{
  "model": "image denoising autoencoder",
  "dataset": "aerial photos of the United States (SatlasPretrain)",
  "train_examples": 101725,
  "image_size": 48,
  "crop_scale_min": 1,
  "horizontal_flip": true,
  "translate": 0.12,
  "bottleneck": "denoising",
  "downsampling_factor": 8,
  "encoder_arch": "vit",
  "encoder_norm": "rmsnorm",
  "encoder_norm_position": "pre",
  "encoder_activation": "gelu",
  "encoder_head_dim": 16,
  "encoder_fused_qkv": false,
  "encoder_bias": "all",
  "encoder_qk_norm": false,
  "encoder_parallel_block": false,
  "encoder_moe": "expert_choice",
  "encoder_drop_path": 0.15,
  "encoder_num_experts": 32,
  "encoder_moe_every": 1,
  "encoder_expert_mlp_ratio": 0.5,
  "encoder_experts_per_token": 1,
  "encoder_shared_expert": false,
  "encoder_patch_size": [8, 8],
  "encoder_conv_stem": true,
  "encoder_layers": 16,
  "encoder_width": 192,
  "encoder_positions": "sincos",
  "loss": "l1",
  "latent_channels": 16,
  "decoder_norm": "groupnorm",
  "decoder_activation": "relu",
  "decoder_weight_standardization": false,
  "decoder_channel_attention": "se",
  "decoder_widths": [64, 128, 192, 256],
  "decoder_blocks_per_level": 1,
  "decoder_block": "basic",
  "decoder_dropout": 0.05,
  "decoder_attention": false,
  "decoder_upsampling": "nearest_conv",
  "residual_init": "none",
  "optimizer": "soap",
  "beta2": 0.95,
  "lr": 0.0032,
  "beta1": 0.95,
  "shampoo_beta": 0.95,
  "eps": 1e-08,
  "precondition_frequency": 16,
  "max_precond_dim": 1536,
  "one_sided": false,
  "adamw_lr_other_params": 0.0027,
  "grad_clip": 0.5,
  "steps": 5800,
  "batch_size": 128,
  "epochs": 7.3,
  "lr_schedule": "step",
  "warmup_steps": 290,
  "weight_decay": 0.1,
  "adamw_weight_decay_other_params": 0
}
Rows from block 3 of the encoder of a small image denoising autoencoder, named by matrix and row number. Rows with one number within an expert belong to one neuron, the router's apart. Each number is 128 + 32 x the weight over its row's rms, rounded and kept within 0 to 255. All counts start at 0. Numbers have three digits each.
After each expert's rows are labels from the 100 images, of 14976, where the router gives the expert most weight on average: "colour at peak" is the nearest of a few named colours to the mean colour under the peak. Only what is clearly more common there than usual is listed. The data: aerial photos of the United States (SatlasPretrain). In brackets: how many of the 100.
# router: router (encoder.blocks.3.mlp.router.weight, 32x192, trained with AdamW), inputs 0-95
# up: expert up (encoder.blocks.3.mlp.up, 32x96x192), inputs 0-95
# down: expert down (encoder.blocks.3.mlp.down, 32x192x96, transposed), outputs 0-95

# expert 0
router.0:116112130136110147147116119094196111090076137071117106103137162130129187196149180103127053126157150090163155168148109113104067118133115119086100068123125098167149168075197096130104077084105132121125142112080122090142120118078076059116093167127102081178130171217054108143158132178107113130
up.0:078173158117146143134140130152124137107098110088162094130109050182175121114136138100194065112098173125167115126099124125168104171180161125122115117103094052111142135115164154122134146150125102139167114149207162122126131191084161128135163130122149191126104061162148139148108117102138124139
down.0:147150099128155157097198166109126086173076094121050067136130087049148169131139121165165152084142136115111103192134132118147150132206196068125128082143132139121104094133128133142151150164111097137077082137096115132147191152104109152091094136098090129103080147171189083134086120110176152143
up.1:142120129120127081059107137181120128095186134177187141153081158092101142109173151118158107161146157103137057147165132168154089101062076164122113150101081098163144123102086132136101125095135105120138142149130087063129135113119136156137139085096092128092166126123096155116122125133067145110
down.1:118133100123092105180098153145133177094142170133111149078110044109197147185110146102083097151165167138132143105107122167081130106047096143128135134135148073117132149102124125128129117091108114102203148144135126100083024122144168064160158131077163079147130124155088152108120105104169072113
up.2:126168153125162116126183120130127098092195050119147113128115161141170111175181137162129101074141094184131077167130102093145124159090141130150136110122154129149154115126141154130121086103112092118078152123181100101081113189097143062136062105116071124145133138162081080111098151141108128184
down.2:164134190047139096133140152149106162155105165144139124172118138087124145153146148125072179124109162093111129142127140168139124122163145058191120094129140136123088133081098168094187107138143144131153108129125184175093162122137122173111164092119115069171082208108190088096103110081085153138
colour at peak: grey (96)

# expert 13
router.13:138135088172120142180151086129163138085139212099154117116092214164138166084097161121122102110153116083195148181123149104042103125125082128164108117128148165114098141126145099106120098082132166156137127143140176154163173105179180121133102190103118095156165139158093184156151081113142185115
up.0:140132135094120164149122192174151047072115125110146158123093132171149147206123165129191107139094140145082080117131101134122081111074201177132059115061144139158070104126154105121096130112102124135176120152095122112079138097120061074130172109116149103108172124081176115106114092130105140064
down.0:148118121084109109186138057117105157087090167115175098108119056190121120082105145205115183098068182115078145149130125149159087138162122108138117130152135112144112134069163122118150105095107100143133094146115101122108147125079122099144126150095118158183061118131118142143081123101154164120
up.1:160150156135160231144135107166103110073163124117165077093133068107157104100151150099226115148122114115145135119141136184157109099118126089167134057100109108177100097163160125088125161092128079127077159061109140170092104167091074081067132135140136099104166142105137168180133115170148135103
down.1:132186161120126125114121099189145082155190146098156149042059121207146154168167138094115158134138123189102150114112081135127102171110084125130120167132128145139121139141113109146138133134085114119134130151151169082079155148093173136152088168124089107140121070130090111093131105142092117125
up.2:166128162188127118119176125165086173134040110113127122161119153109131110121107182094085189155096152145172078200164131152102122128194160076151111111087092101113102160119134135172125120168150108149109078135109136065197166099168055117132177097141183135134128090144177159139175119100131137152
down.2:151113114105203161148112142177081174133084105126113105090096122060166049165112159119032170138127139116103103106084154145149180129119164092125074144146152080128138101130080101088079137127156069146124142123095110111163132097153088158098171079075098166184131100142156126101203111050141139154
colour at peak: grey (88)

# expert 1
router.1:180142183159152122100158142113133172206138161053179099172094159141146090178144140089109104122140155138142091099160079152109144103140150138151071073078139080097118097127168136120133069081181116108062180170159150163160116130127152126168150131110116100128114147157157111086160087086125102148
up.0:074135168128172189109160126166148178152140172134123055108100112143131183144149054129113134112144135125075135106108060100167176137098120149105108091161120106179140113135116149123144125081156161141151132124156138186133181141104162170138113104118115123164088094094120116071068138121151139145
down.0:149143087079169139133164110147156103152153126157114132167081153085148117140133173159113178193180119103141098141116120120164149134117116161127087112095158110170202155160030133149148156121134161228184161154181121115126195082102128141155139103079103097143082186130114108103126140137156090165
up.1:073104041117098149108182124139126110122102062135118199120143146046148098060111134106112134220168158091112140134156168152177130091150141162079152182089124104153181150086070126178194165112104118157112117126153110127137126124123138000098123126146096154187141154144119157102117142104118146125
down.1:132074108155125099119075158170112125124109124079146142129146092167140177163164140061091098157100144109125094111145151125048148152081122169153201093099133136116165139109172116192077089167028083111128101091124128108119122104117075100095124164120157160143119112126124100125110125154089156068
up.2:038155167142161143102122133134151174118166172113104102130105080157130107141155108117175065115127212140077154106078105060125040149148089155144109092102105123165177107165172146135109069131173112134129165135127162164072176141160140132081089113103125120151128101136133137094031171125144102201
down.2:138127000151099110124154092124120114166149145163158131156076142127184077113079144126166162127098119093135157159149169119153121104108142131101127119062108141138169140141104085116203115094162104132147116169157140123095148102163129124158097119117108102126118119084105091104107130169202139151
colour at peak: grey (93)

# expert 20
router.20:142078109145106111117181147155131090136079154121110100134176124135084126084116175132102117139077179131111154092186113139139075097093121125043160155131141077103117158080144145187151112187071102179233102155132124099127127119167157089133160137192111125163098068102095158111095117098086183102
up.0:113063155136110137130167145093100121139131115160143115136108098130134112139138139103170058121102102141127070063148095118128188146111148090148122145103112116185185188112145106139158169104130139114174180178148211127121132130096198100177107147133150183119142152077113125106137149212125069080
down.0:135100130151110119105121164109131176158148174101182153136125127151119136121146174143163097138161168151077113109227108207110152207087052156101151131105106154113151146152126125046132159123122134151095106136143119128130104141112219098147168154131121185143065122116154202130203107135109139143
up.1:125063129133072099093090125139164107056151126125058123131124191105112107060096163108046153182178131113099179100110109148111090157138130093173124156135116110149110073147124056126148137139147090124125169102060139119128120121123112087130135155115122120099077142086141207103137111084176117170
down.1:116203153112142147118109088142129108142145141133089142120161102124109101054078123212176177133191136110156122093094164119149162137185173098156132103122120153166142111120112120154099086138138132163117100104133129150153138152134139126132112128069088097174075041080141109153161185101146139190
up.2:147104108130142072096086087116096185134183168108143142166170127123139181134140120074214121101117154108148078121147141136115129142117123101161113172082091164123151124110111143164131128169150101159157138144091123142113165125132185126178161135124114194139177119149168110100168139118106137154
down.2:123197101099140131095100115185144169148166112117113135120091121183101128166197109133123051151132153120081124121152075145138162164154101157161124169099141140156188152100168120178174151091136149042124109170157156111104133141079161127140126123166120134097062135128106100117145190133107097142
colour at peak: pink (91)

# expert 11
router.11:108095104062123126089087149089115103149113095132092078157069125091106140119103109149142150134140125173049105099101142242211096091125168153102122106147096120134142088123095140142104162134044114084114126068094103124079139130106129089116082096097102151099097129069183098089130141153094092117
up.0:147126143099111116203078155106085081145153115123127116156130171216121091102175103113115166128175126128096118095104108119160127187130187128122154187066093116114097027034134138081074097144111103132126144165138132066127183172118150154101103098120124107122087118086127173124140098086135094170
down.0:179163110179131127158122150104120161135141145166108161107105114174159134175179145140107123092133129115157132183126139128158117161136085123082125136086123135155132128101158118113116125137191158087112087151169126167154210121090177189138099097118080094141051104096122141009150141098095125112
up.1:131060101136101091131131170094130124094118124126145094077134104146128147118163151095109114159174132122090142095115178129085122125155074110163142142173127133109135107114138117094082100154123154091102139147168113164132119097133155129044086077105169190094093072104086145181101152085099118137
down.1:140171160170147139100173191130112181144167102107131161108103163127088116187174147129104065063161129127122120111128140166150125139097110120107132114076093129142080114164130095092105108133156072145115117086133081096157177153085167163121131152111143090110123168136149153109142123161135145118
up.2:158128128110107171150109164124110117139105194099137109147169096161077131131125149080123133106077096149094098167153172177078190090175142096217130137169072142078158124139123151126087045154046120180138078155091176156159158140104195158163084056062127117130150097120156129139071165107127144155
down.2:126118179119136132072161171150108152176160098111131118070139178095150114113162156115118176089104124135119099132107151123155115081109070156096132095099149144109072154160153129117112143109144049108131137133131094141125123130049172180138123182175094128114140160057135131073126090097103137103
colour at peak: black (98)

# expert 7
router.7:120119142078099141130154120176111167194175122127151131170107195104119147143127127106112133091133061142151068163132107129165119169204177079113100152120162094100190112099110080138122126097121189108073129198165161156117122182121139174059156089103132117114104122143176092167121143196178095178
up.0:150113109145153161132209092141133119140185176119173116119096160092178174128125086150172133091150079157162113140213158111083116127074148107093138137128114127134099074095088089166136118098177116105129128165121178108170095157172127124145112194144126124145115141102136143107158076158125092131
down.0:120069165099079097171135148124129114122120135075134128124130150121193162090104113136083097143141132087102118153132120160123106214124091185069111148099049059133124096091192090102131157158149147121155129127121184125127108189136107107141112115137136086143114145070087125142107129169151076168
up.1:164146137119098132144114134131142109161147144081147153148175083100133181093140123066127093077136118103148057174157110136137055110136141115096108171169104138123131115156139139115115173135131134139117166147011121139185116154098182125179062109140146052169117160130085141120106074176083133063
down.1:147129113114080103168137065097125196146094095119131123167134104130067216110147159082147103187078124112127094050143115124149137127137158146192168151119097152127176168121165087114153117115122143151099106127142155120090094154104155103116112142152090155144150171090041056162147128143105114077
up.2:138177129126118098185135133117129159130147176093176143144164047116156157141159060140147130090138143138103167109098148118172130132071152182105115139174053097124112081061071105117119081152142094036169097132132084109162108168056131121152114097091127137137161078078120087135130149122135092176
down.2:195115138103129174118142095095178148102108125080133136156132124141215142139161115134154085132155111118182117039058133157187107150156177075133104133124102108140106084117109132177141160136110129090183107088107119130126135111122106117085134062138113136130104112086167048143172123156130137187
colour at peak: brown (84)

# expert 5
router.5:142095070164115088133125164111086106092185131090169115088140119195184074153117119136075111198125198119078152080130156108120135150100112164111125100142094093134096161103145130172133141128197119161148197120125153135126105106177151068157119173101185128133142140139085150070115052129070155146
up.0:143171181095151153092093064145149125139080124076197122141122130164153158077127131085074147090075151162060067223118082133151094149143129116105163131144146157156103101111142110139121118108122118147110088141155147074113170115078083171110100103199030132168094099149111084091135068161098093082
down.0:089162161136107090118096133156132153130160173183132133170128178170124111104117070118077161101084107164069135124117152122106119172118121192139156115073120164083156133105147134120104102140129120148154132133073176116163102099185151130082099154155115129156107075128042093142125128177112151105
up.1:064185142113177146171124145089133129117145110137116180100120199188137114200152143138093185166168160141133132107122136116122177115184130095164152133123165059098130062184136160153100092138143106100185071094150123120098106131114142125099156063128137169129126143097136123097164155100138111186
down.1:136197109187138168167136128092116099126106160119114105142119086137138108161134198154170122146154139177157077168092115099086134168098167091148119184084119124103147058157133110113072138136137094079123089136110124167108162172091130150146130096072152156122084127093144169037144089104145155163
up.2:109073079076108163128139158164139053124121194166122067155136176146174108105106108210134135072129082152114098113131137137120143136120168124163157168136131088103148094133116128107139130129156123144123114141104084130133123116131113156124147171155210119108121124102097105098156155035187140124
down.2:132100102118126102057195135126141118159101105127061112155133160083113080060084150111077090132132133125112111156179165186129157110127155125138154182129151117137191156119143184193095122073138139175104172139094146080091091126144124103137164135098118148127111141138065123143117124152148181079
colour at peak: grey (100)

# expert 8
router.8:141153166130076109151137132166101177109221157166182167086167108125161116159101120142128129142111130147098133173146085146166058144123073154107051082131143079100173168121136184114156112136155141173055140084098100077127054127124118109061124113081114099142096138130130136107103113115087144169
up.0:151221139166205124170129092131099165128128144115103128103167203105144149169118079112132170124128137132161165128111116165125145141098116110104168131145090110111065065059144110136119156156157136156141149078112097069150099131189073171157145129118134167112075125133131107162199129117104131140
down.0:163130104129144218180109123146198076104095090131125109158126103122073161091153131092131169126133118139152080164065112110149049083221154061149099113134108119118086139167155105110158126168111106114114145090097114104154152129082152146161148074147156156118163161156140090150139131105141161150
up.1:142115109117192067101060168128146153118107132088158140164132141157138103189133124083100116138034126156119149115057122160147132131236139052173108128117114145153096122155120109080160109183066145165119130084119190101131105152076206106051107113106093065098120147100134125132161121132110090141
down.1:220154140176150141095160166108035150126110147167135197110174149161167165119125103140156121134141073146105095131185117093102140117108164200086138134126156084097099100114145143148117085134152149083109137183180148133132137130124163115171099160107108105108132125105133171186113124103118165079
up.2:063112131144122125131144066164108107133120089153065094105098136017137097098168156135159082147150115127159111109140158111147151196177113059116126169141154104183101139128162145135086153159163087156117097120163117099100143044172048111106171099071129125097120120162152172120013126068127111099
down.2:137160149125134097073179137125116151071196113103123081157172061153139165086088087156217161101155131101102174099107167102136089117078097120137153092135097115065153117137111144171156168139131156132132096130077148130152120169119175117121147153123142136171061140127161136147117178079148175109
colour at peak: grey (94)

# expert 26
router.26:082111118080115082067171139101145138144110141161127117078158130121155099071118156196126131167144120097061132156111125157187145114125126089148127143103170144162164115113112158122122133119131099184149127142099154184185138149173145146144173133098117156092119085082149138114077123090146176124
up.0:137147199143132137133128161126138101103134139077132167085166162116107121140150111127112101095113094124127044116182116116098106151105107126141086162110121161168070159139161160147128140157103126112207095121171179117180095077127112080083162152092118143067116062154140077187154133073129108104
down.0:131065141128107137134091119178196149085179068131105135156123118077157136145066138105091165097157097134149128142140090147148169119149112111121102117202148162098120174172066123125149147215128069115128170118103141145118136096120159147145150112110056159136123160110135123131103123141061103115
up.1:118167172120118095117178171121123116130084169128154099102110149116115096095107134156110107116125143149112135129155121178202118075094152124096104119177109120171135108168106107096110146118112094135160120129153087062095173127164138114127113072099157187117150135066132176134134151074136154196
down.1:151160100180113117125122136102157124139100106154091140144135146107127107111208106081121105148137079132094116184108122100133108073133114126141086121146125070130103206162115068096149102102175107126103158170123085106114119099076075058095094111123117121145196122122116172125113126103154079154
up.2:125092082122127101150114177105097116084105163123155126120127116105131153190158141115117137162092160105136070117169153097078124118090173091154110151131172165132127150102085189131148136192082174156151072151139166077152148149120167140111199118098170078157096110146161108103112127174103160157
down.2:105143080108131119082086057061114132117205167082134201088107102070086169065093059079093131169169133149147112158106122149184119108067094156167136155189129134139158123124127120126079183134134137092131127115141112087135091160150145111109139117103146174113142084076137104123165137101134116138
colour at peak: grey (91)

# expert 3
router.3:112074164137087162110154147100123127090158117073115167078160140143123169146116227140121175205099084059113175112161124161117153119163137078082093163166145134142139101164162103080162158135116159136122131140130174141169108206162136152098160136159157156136165125127135178077160130193077116079
up.0:142120085067179121145122083135132098119140092125128079122078097119144078093069130144120123143107071127100110114167133146175094177113066099200095108118144087145160179134059117091121134117069136141121173071191161112151101187152117092110160080112161136183103124077152127131078140132085055149
down.0:132208236104113131099127181193118153108104113162141132094097117155125092085108149113101160137099118116137107095150118157180111193146106090057153087125059119137121160122042122161159135147110184179070116120189112103120149094154164150087158101175106174156080081091136192159099141168104148094
up.1:095053078080097139179115099158114070142105165198112124162150109106152109135149152129119174152160122146083107058145180120133137150091119172121135183172082171108076095097112116131116143116148154138136158090139101123166083164070075189175136097143138139119095139041097133097125085109128103182
down.1:066151097080085081119109136133152068162142056127117123103071108130135106082098167125076119137149076137117156107147127099117142247134098130127094141105125106112111188152101105128128158124123158165116159142111130097046124132177144086098149157122127108085129158089142141119112124175140118106
up.2:126147102108182130094112131154090108121100136115125091166171049129161180186122095091096165158128138142056154126106102158173126120113137184047083099134124132111116113165114136060143085171095153097122154105179043154161134138135114168059103169105123156111132137088111100136163142139058121087
down.2:184180172154126150171122099173146073125108115161090176105150154148150155124137139119092198138097138209078137110168124112131136137095126112121106145148102170134082169101128130147181090106137125159118154129138094134103179144137173117129152142119178141084128157105148223056178145181127059150
colour at peak: brown (68)

# expert 23
router.23:185182158174101131141138141190082148080099167145151126086114159145099186097089107147132106144149097058165149142171108088097137124135135112097139095119054180133086142181173166114166104095164154121113169101164203116128162129145122149151155143164108110121153074150154130151144097162154173088
up.0:109008125105100102077163120170119085169116151151107091170107100068126121102070125116148110129180078156097172105158131166192104151167172129105104089166157121132144170159099105137079109133106146106066135140136128156107080073166102178121137196147159134112149101102152157119133141142080097098
down.0:154116131134117143114096127149096201091101115090149145154172158169091130082147117109157091071085138093169147165084133149099128098157063162097126095141177150119068097082134111132077110185116112167118100124066117125134102078130042134168142118148080141108156072149155137177148152055140140156
up.1:156102170165110186167082172122155116145083162155179116128142096056173162143184118118131146149145079156131104148102154190078105163149055114084088110138086145134103178116113059101101108134098106127110069125113113101189110155074151074133152156128188084137132096099135187145149152100121099086
down.1:101156115186156166109130117161141116180120113124110160141101155099149130151161121051111153119114112153075091149147083105123111089120145165098182090100129142135157141190107106134122089103123121155114200159135153090155136106133126152103068145106081106160114149116030166063124112149116176117
up.2:125072103140073131086094150075164124171105124083100157099155136113082150169173174106132077177178085140161157119165095095106127094124092088104102153141151098114121199104103159102089110095137076135162115139138125128077115137153117137068147164102128028089127106105094118154136124147088183087
down.2:135161118152120162111117132121196106162166163118151101192102147125134153110124115129123127116081154106126136131170075143115145103108101124087165113062151115136097122135163108122111083146140046113074155161112151020107136123094136119116070136132148087144108116193052149151139117141101146104
colour at peak: grey (98)

# expert 21
router.21:091123112144135115129168204109111132080137192085139195130161109127161117103156160053118140153131187068181107176172106136142074086112087099103120123075107112099080129147132134132099137132090131121130066155133109138167085107093181143132152106130109065148112116144062149134140114060058157120
up.0:111098083111111056080131116104119088126092175116114160104116132150119102150118145162073093183197169157107082143101102151133105117099087070107117151140120129092128171084051112115145133206101154133139068127135114170145153131102144152184157151106196132057087178123156134156085090098075151101
down.0:090126116193143118166123177131125136183120118135111161156085129085148187149124145139095090152121148165118140104057119085123161162138114139083157108174150128080137122159193131104119146116161085147143130137132132154069048093113101099126104089142147123140172152119123142137158077166087127130
up.1:122141155104099144134150154115184118143112082144175152096079140116109192126157110169131115130140105138112157154082112146183077133119113144157106097170108086170127127089074106177161175085067132142115070089148131099039119132109051146107156106141080099098177119131150097149060128135049128082
down.1:131107128176124116178099123112092109115099139111155132104105130107157113176064149120052201121118112191108163088126123125151124133135137204083156112174111113102159110099128070116080161140155089088169190117111151134121079157173095161144095144132173118152151192063127098153149037136129063106
up.2:127044173135136122139103086110165205104205083195167129106131084102211173149108127109162152074124119091109155154159188112135128150113143201173126147095109070145135139196091117120132087130136090094110159099091120093078119147077145116109125120057106106120086113142107179052115125093109178069
down.2:128176112143141140072174200111125166113143135118137120098183071149137087146111099102172133147093086076124144070124109138141111077057157123147179122091123174091122134103131143170151133101146057132138145139080115115157078161142158095161130127119164097133102169177129153115129122127218097079
colour at peak: pink (31)

# expert 4
router.4:094070089099183074098125173063127139149065114130096077104138092050099111161156118138139168135131145159095160121143114161252178080153157132098164092150152100106114120077117127137089143151088113101100123097109086100084089113125161118116105093049137105112137113126128123121118126078090105116
up.0:088156119122153104103103145117081132128147141129159130142120112147163099130165176016098110141101158142161022145137078189160137129123140069127102183099156151134142075141133144097139123128082116090111122109144120117160155184039144159195144095148137123135155147168162128104193140058110133151
down.0:093124133142108082124105095107107128124093108066093143166101155110140127162203140120115124153102093156111080143082070097075081121154142066167152192111135134191138146120184149102081063143123055172141118147120084146067111091102078102149169121095086112079173185207093158104165144114099092151
up.1:167194123171149164150101146103165190171148148104201113154122106103143110154091115122133137140119126131093125139087136208138159158137157151163082095164074144085106148142108127113098102172145127077128105086114120107229097201111197134171148151173201105085135095119157159167210129147136107154
down.1:147151083108190140117149154083147150137159133121097147102134120115149106116088108135139167070108092156141097150127090123120110066201211069175135116085106107110151087117187116115094143126113024141176110128109122168133144154085123128154085161093090179091181122173111133093119154129158156186
up.2:094123094103141121034112157132132124138122113141098091119176141109112120124179101181109124123155136142093116129123106099134172147097095090115128125125162131127097092074120108069150079160137153152137085172097080175125087081096124135085116135122091055124132160147128122142146118102175127143
down.2:067121161096140150157078132103128089160128123146128135093118097139162164203138112130086121087101078124151128142117106185054132118166137152154088155104138163138109106105145152173180149075073129091135127126143161137118114138141110117141142122121084108061087117130154125092131166136145126172
colour at peak: pink (49); white (46)

# expert 27
router.27:134134094181142134186166152140155153065134124139119218096157119186140095100100106116088137121100144099169130183093157132058116098177086118134086078122155107122134131136129124150192180083126138142154124087147165098140125097131116104114155126117112083176153214113107114108143109108145160168
up.0:127117117111055172119165135123126141175113127155169083119093119131163128131118148078106143089098144159103062162169112205144119099143141120170122124141109154114151188097084058186123128115114157116126130132133136141174097106101088149124092128165123175102110117104157096184099099181076090047
down.0:088111169143107089107202178106105044069169077142179135139118063169111112163083148149083094138133155142080076104104155108164132157166108120084109107098115167186071143076136119108112141137152080087113105138206127150148099110110162117178150120117125105122188207134149181154094078186128126113
up.1:152086153167125123136074098136154111104092100172127114104189125108153163093099120152088161144119129147122117150172165167080142127107164131031112159116094117151138158146140035130118082157137130126110111088134105140096088193102104088172119191182150114138195115150081112140123160157140106060
down.1:094169119094108136189137174134126054147151160144094102108134126138159111074161146136153123135132204125127129179140101108081055139181139101120190163084109080099157077125175136179103126122113123172116187156099156134140106127130162137099107167104090111128190138146087183117160085146140146125
up.2:152131137167167107116132137136114146114097137139141158105138099089135141149122164099146091077143162179103155107109094139148158063094168135059150041100169110153145077091145124108131166083050124108150189156133176096112142153153114105035103097072111142093134184157159136069112098119102219163
down.2:206111082122144080141082145133095170120132178125129157161108123110121141118130127072099154115136128066151092155149098141072100068094099139136106167152106163138154116132123122179130112113113110156135108100096102120122108111143190108128086113113094103173155123157059131159101113108130140150
colour at peak: grey (99)

# expert 17
router.17:165106119125110174183151076123112144139155171105106132101089113117117177117096124142151104137099108117182153151142102106120124109143099112128121226135161097116054127145153159100144095167138071163149119154164157162112179157102083124160138191223181107117109134100177190085187078102129133166
up.0:165202123169112124106102121168118124078056086145101117134149080130157102183130125061117187158034194154091126186107132151119129131130187129050150167169148153126109161078163049112089111144084118096158165137117125124110207128109118162143134093139138195127106139101109139116169111139136135159
down.0:177096100159175142176169115137147110113067138069137133183105094093128193163165117134101160154127139089168141105084079090135116097139194097139133158130162125097089131129077136111166090115156175128088166071168121150112142126117152159151150121156120086172087122145154123071146133185120090141
up.1:135153095113136107092117111142133141101096107095140105090100146088119236188127142074098123119114196142138103166156106160108118139199078164122180124122179154119116086126162102082101146118100117105106093148118084092103112146047123161103127096166124166091114148151116155137163114174075098127
down.1:127158116104128128097115122106162122114115141085136165140066106115158196156158186123135097134158141141098094124142072121111085099172141140138150136133144065125157161103130120148111114149130143088113155157173096147065074209076127104083116167152130069140153129105140144145096074121045069103
up.2:079138106084144117074107074089135104126051125117131149109102118082070150174203117085080075104161125140075080116117115121072124069211119115091151172156137173127135126110156101114114162088083148160108057136113158160084140135103124078104127011134116106090128190135112130102147131108067051156
down.2:113081129107052124145122108113204146135111132101070131219098146115115167169157169133113140178141127162145168129113128106078108136124116123160144097096111110130161159139063087141085093150108133157106166095147090078055114128090129139098081131140146097103162184122130169044132129102079084135
colour at peak: grey (100)

# expert 2
router.2:151166180188158113169160102081095146101166151145148161082088145201117085120145099141106095112126187115138139174082100061126095131119143124129125147117136118117068150127118120070145148119136112082092115121110181138110168165114097077141098105098110134144138128104177119083088136097123157096
up.0:145091135180132148147109065159107136105096103130141096106152127103161101141151164126187094150114147123139164123119124107119162117141129131111118149169133129121100118080187097096114041116173134160117149125089111114144126102155139074185109146059176156148156091144179139137147110000127112148
down.0:141104100129154122122143126081106150131132081126141190147113112094106085109100100119149156166140147107142170103088128138151193139131168130126117122157116132129138075083097143173141189109111080142182053144081162177128140119169127140118138129071118150075101126102155085119100122110215214172
up.1:118013167124125182067170113149119099097156130133173100142069124112111110164168109151157108157085083156107132121142122146087130165142091101155134154137156201104121111080102082206086098144149099145165205150088092116131118150136096139085146097117148154147124106089165082131093147114138051062
down.1:131060109103118125142134104096092074136138081140125120132081128134188150116094155135140139082139060108200114168136176120136130167161114115137142172114133156118115093150160142149147177166143105093141143102049141182160111132090186095085119086135094098135032100091137110149126100174128107171
up.2:184159145130162164124122093094108128114125121128125114152105133123124091173115096159085179093117121124138130155124178142139141093101122119114123070142106112097149081117064142129171140193146123107162061073092102108125153147083137130112160097062225156110116139153156094109150120112157166131
down.2:061099072047120154082163098122109098177172148157134159181154101151082192078181114125134117152070108094110140163122106169150124112130154157150167195078131131150146129147120150151137095129128099147193158113129134100158114130141142097158117098162107113135129056177093114151133184098108120095
colour at peak: grey (97)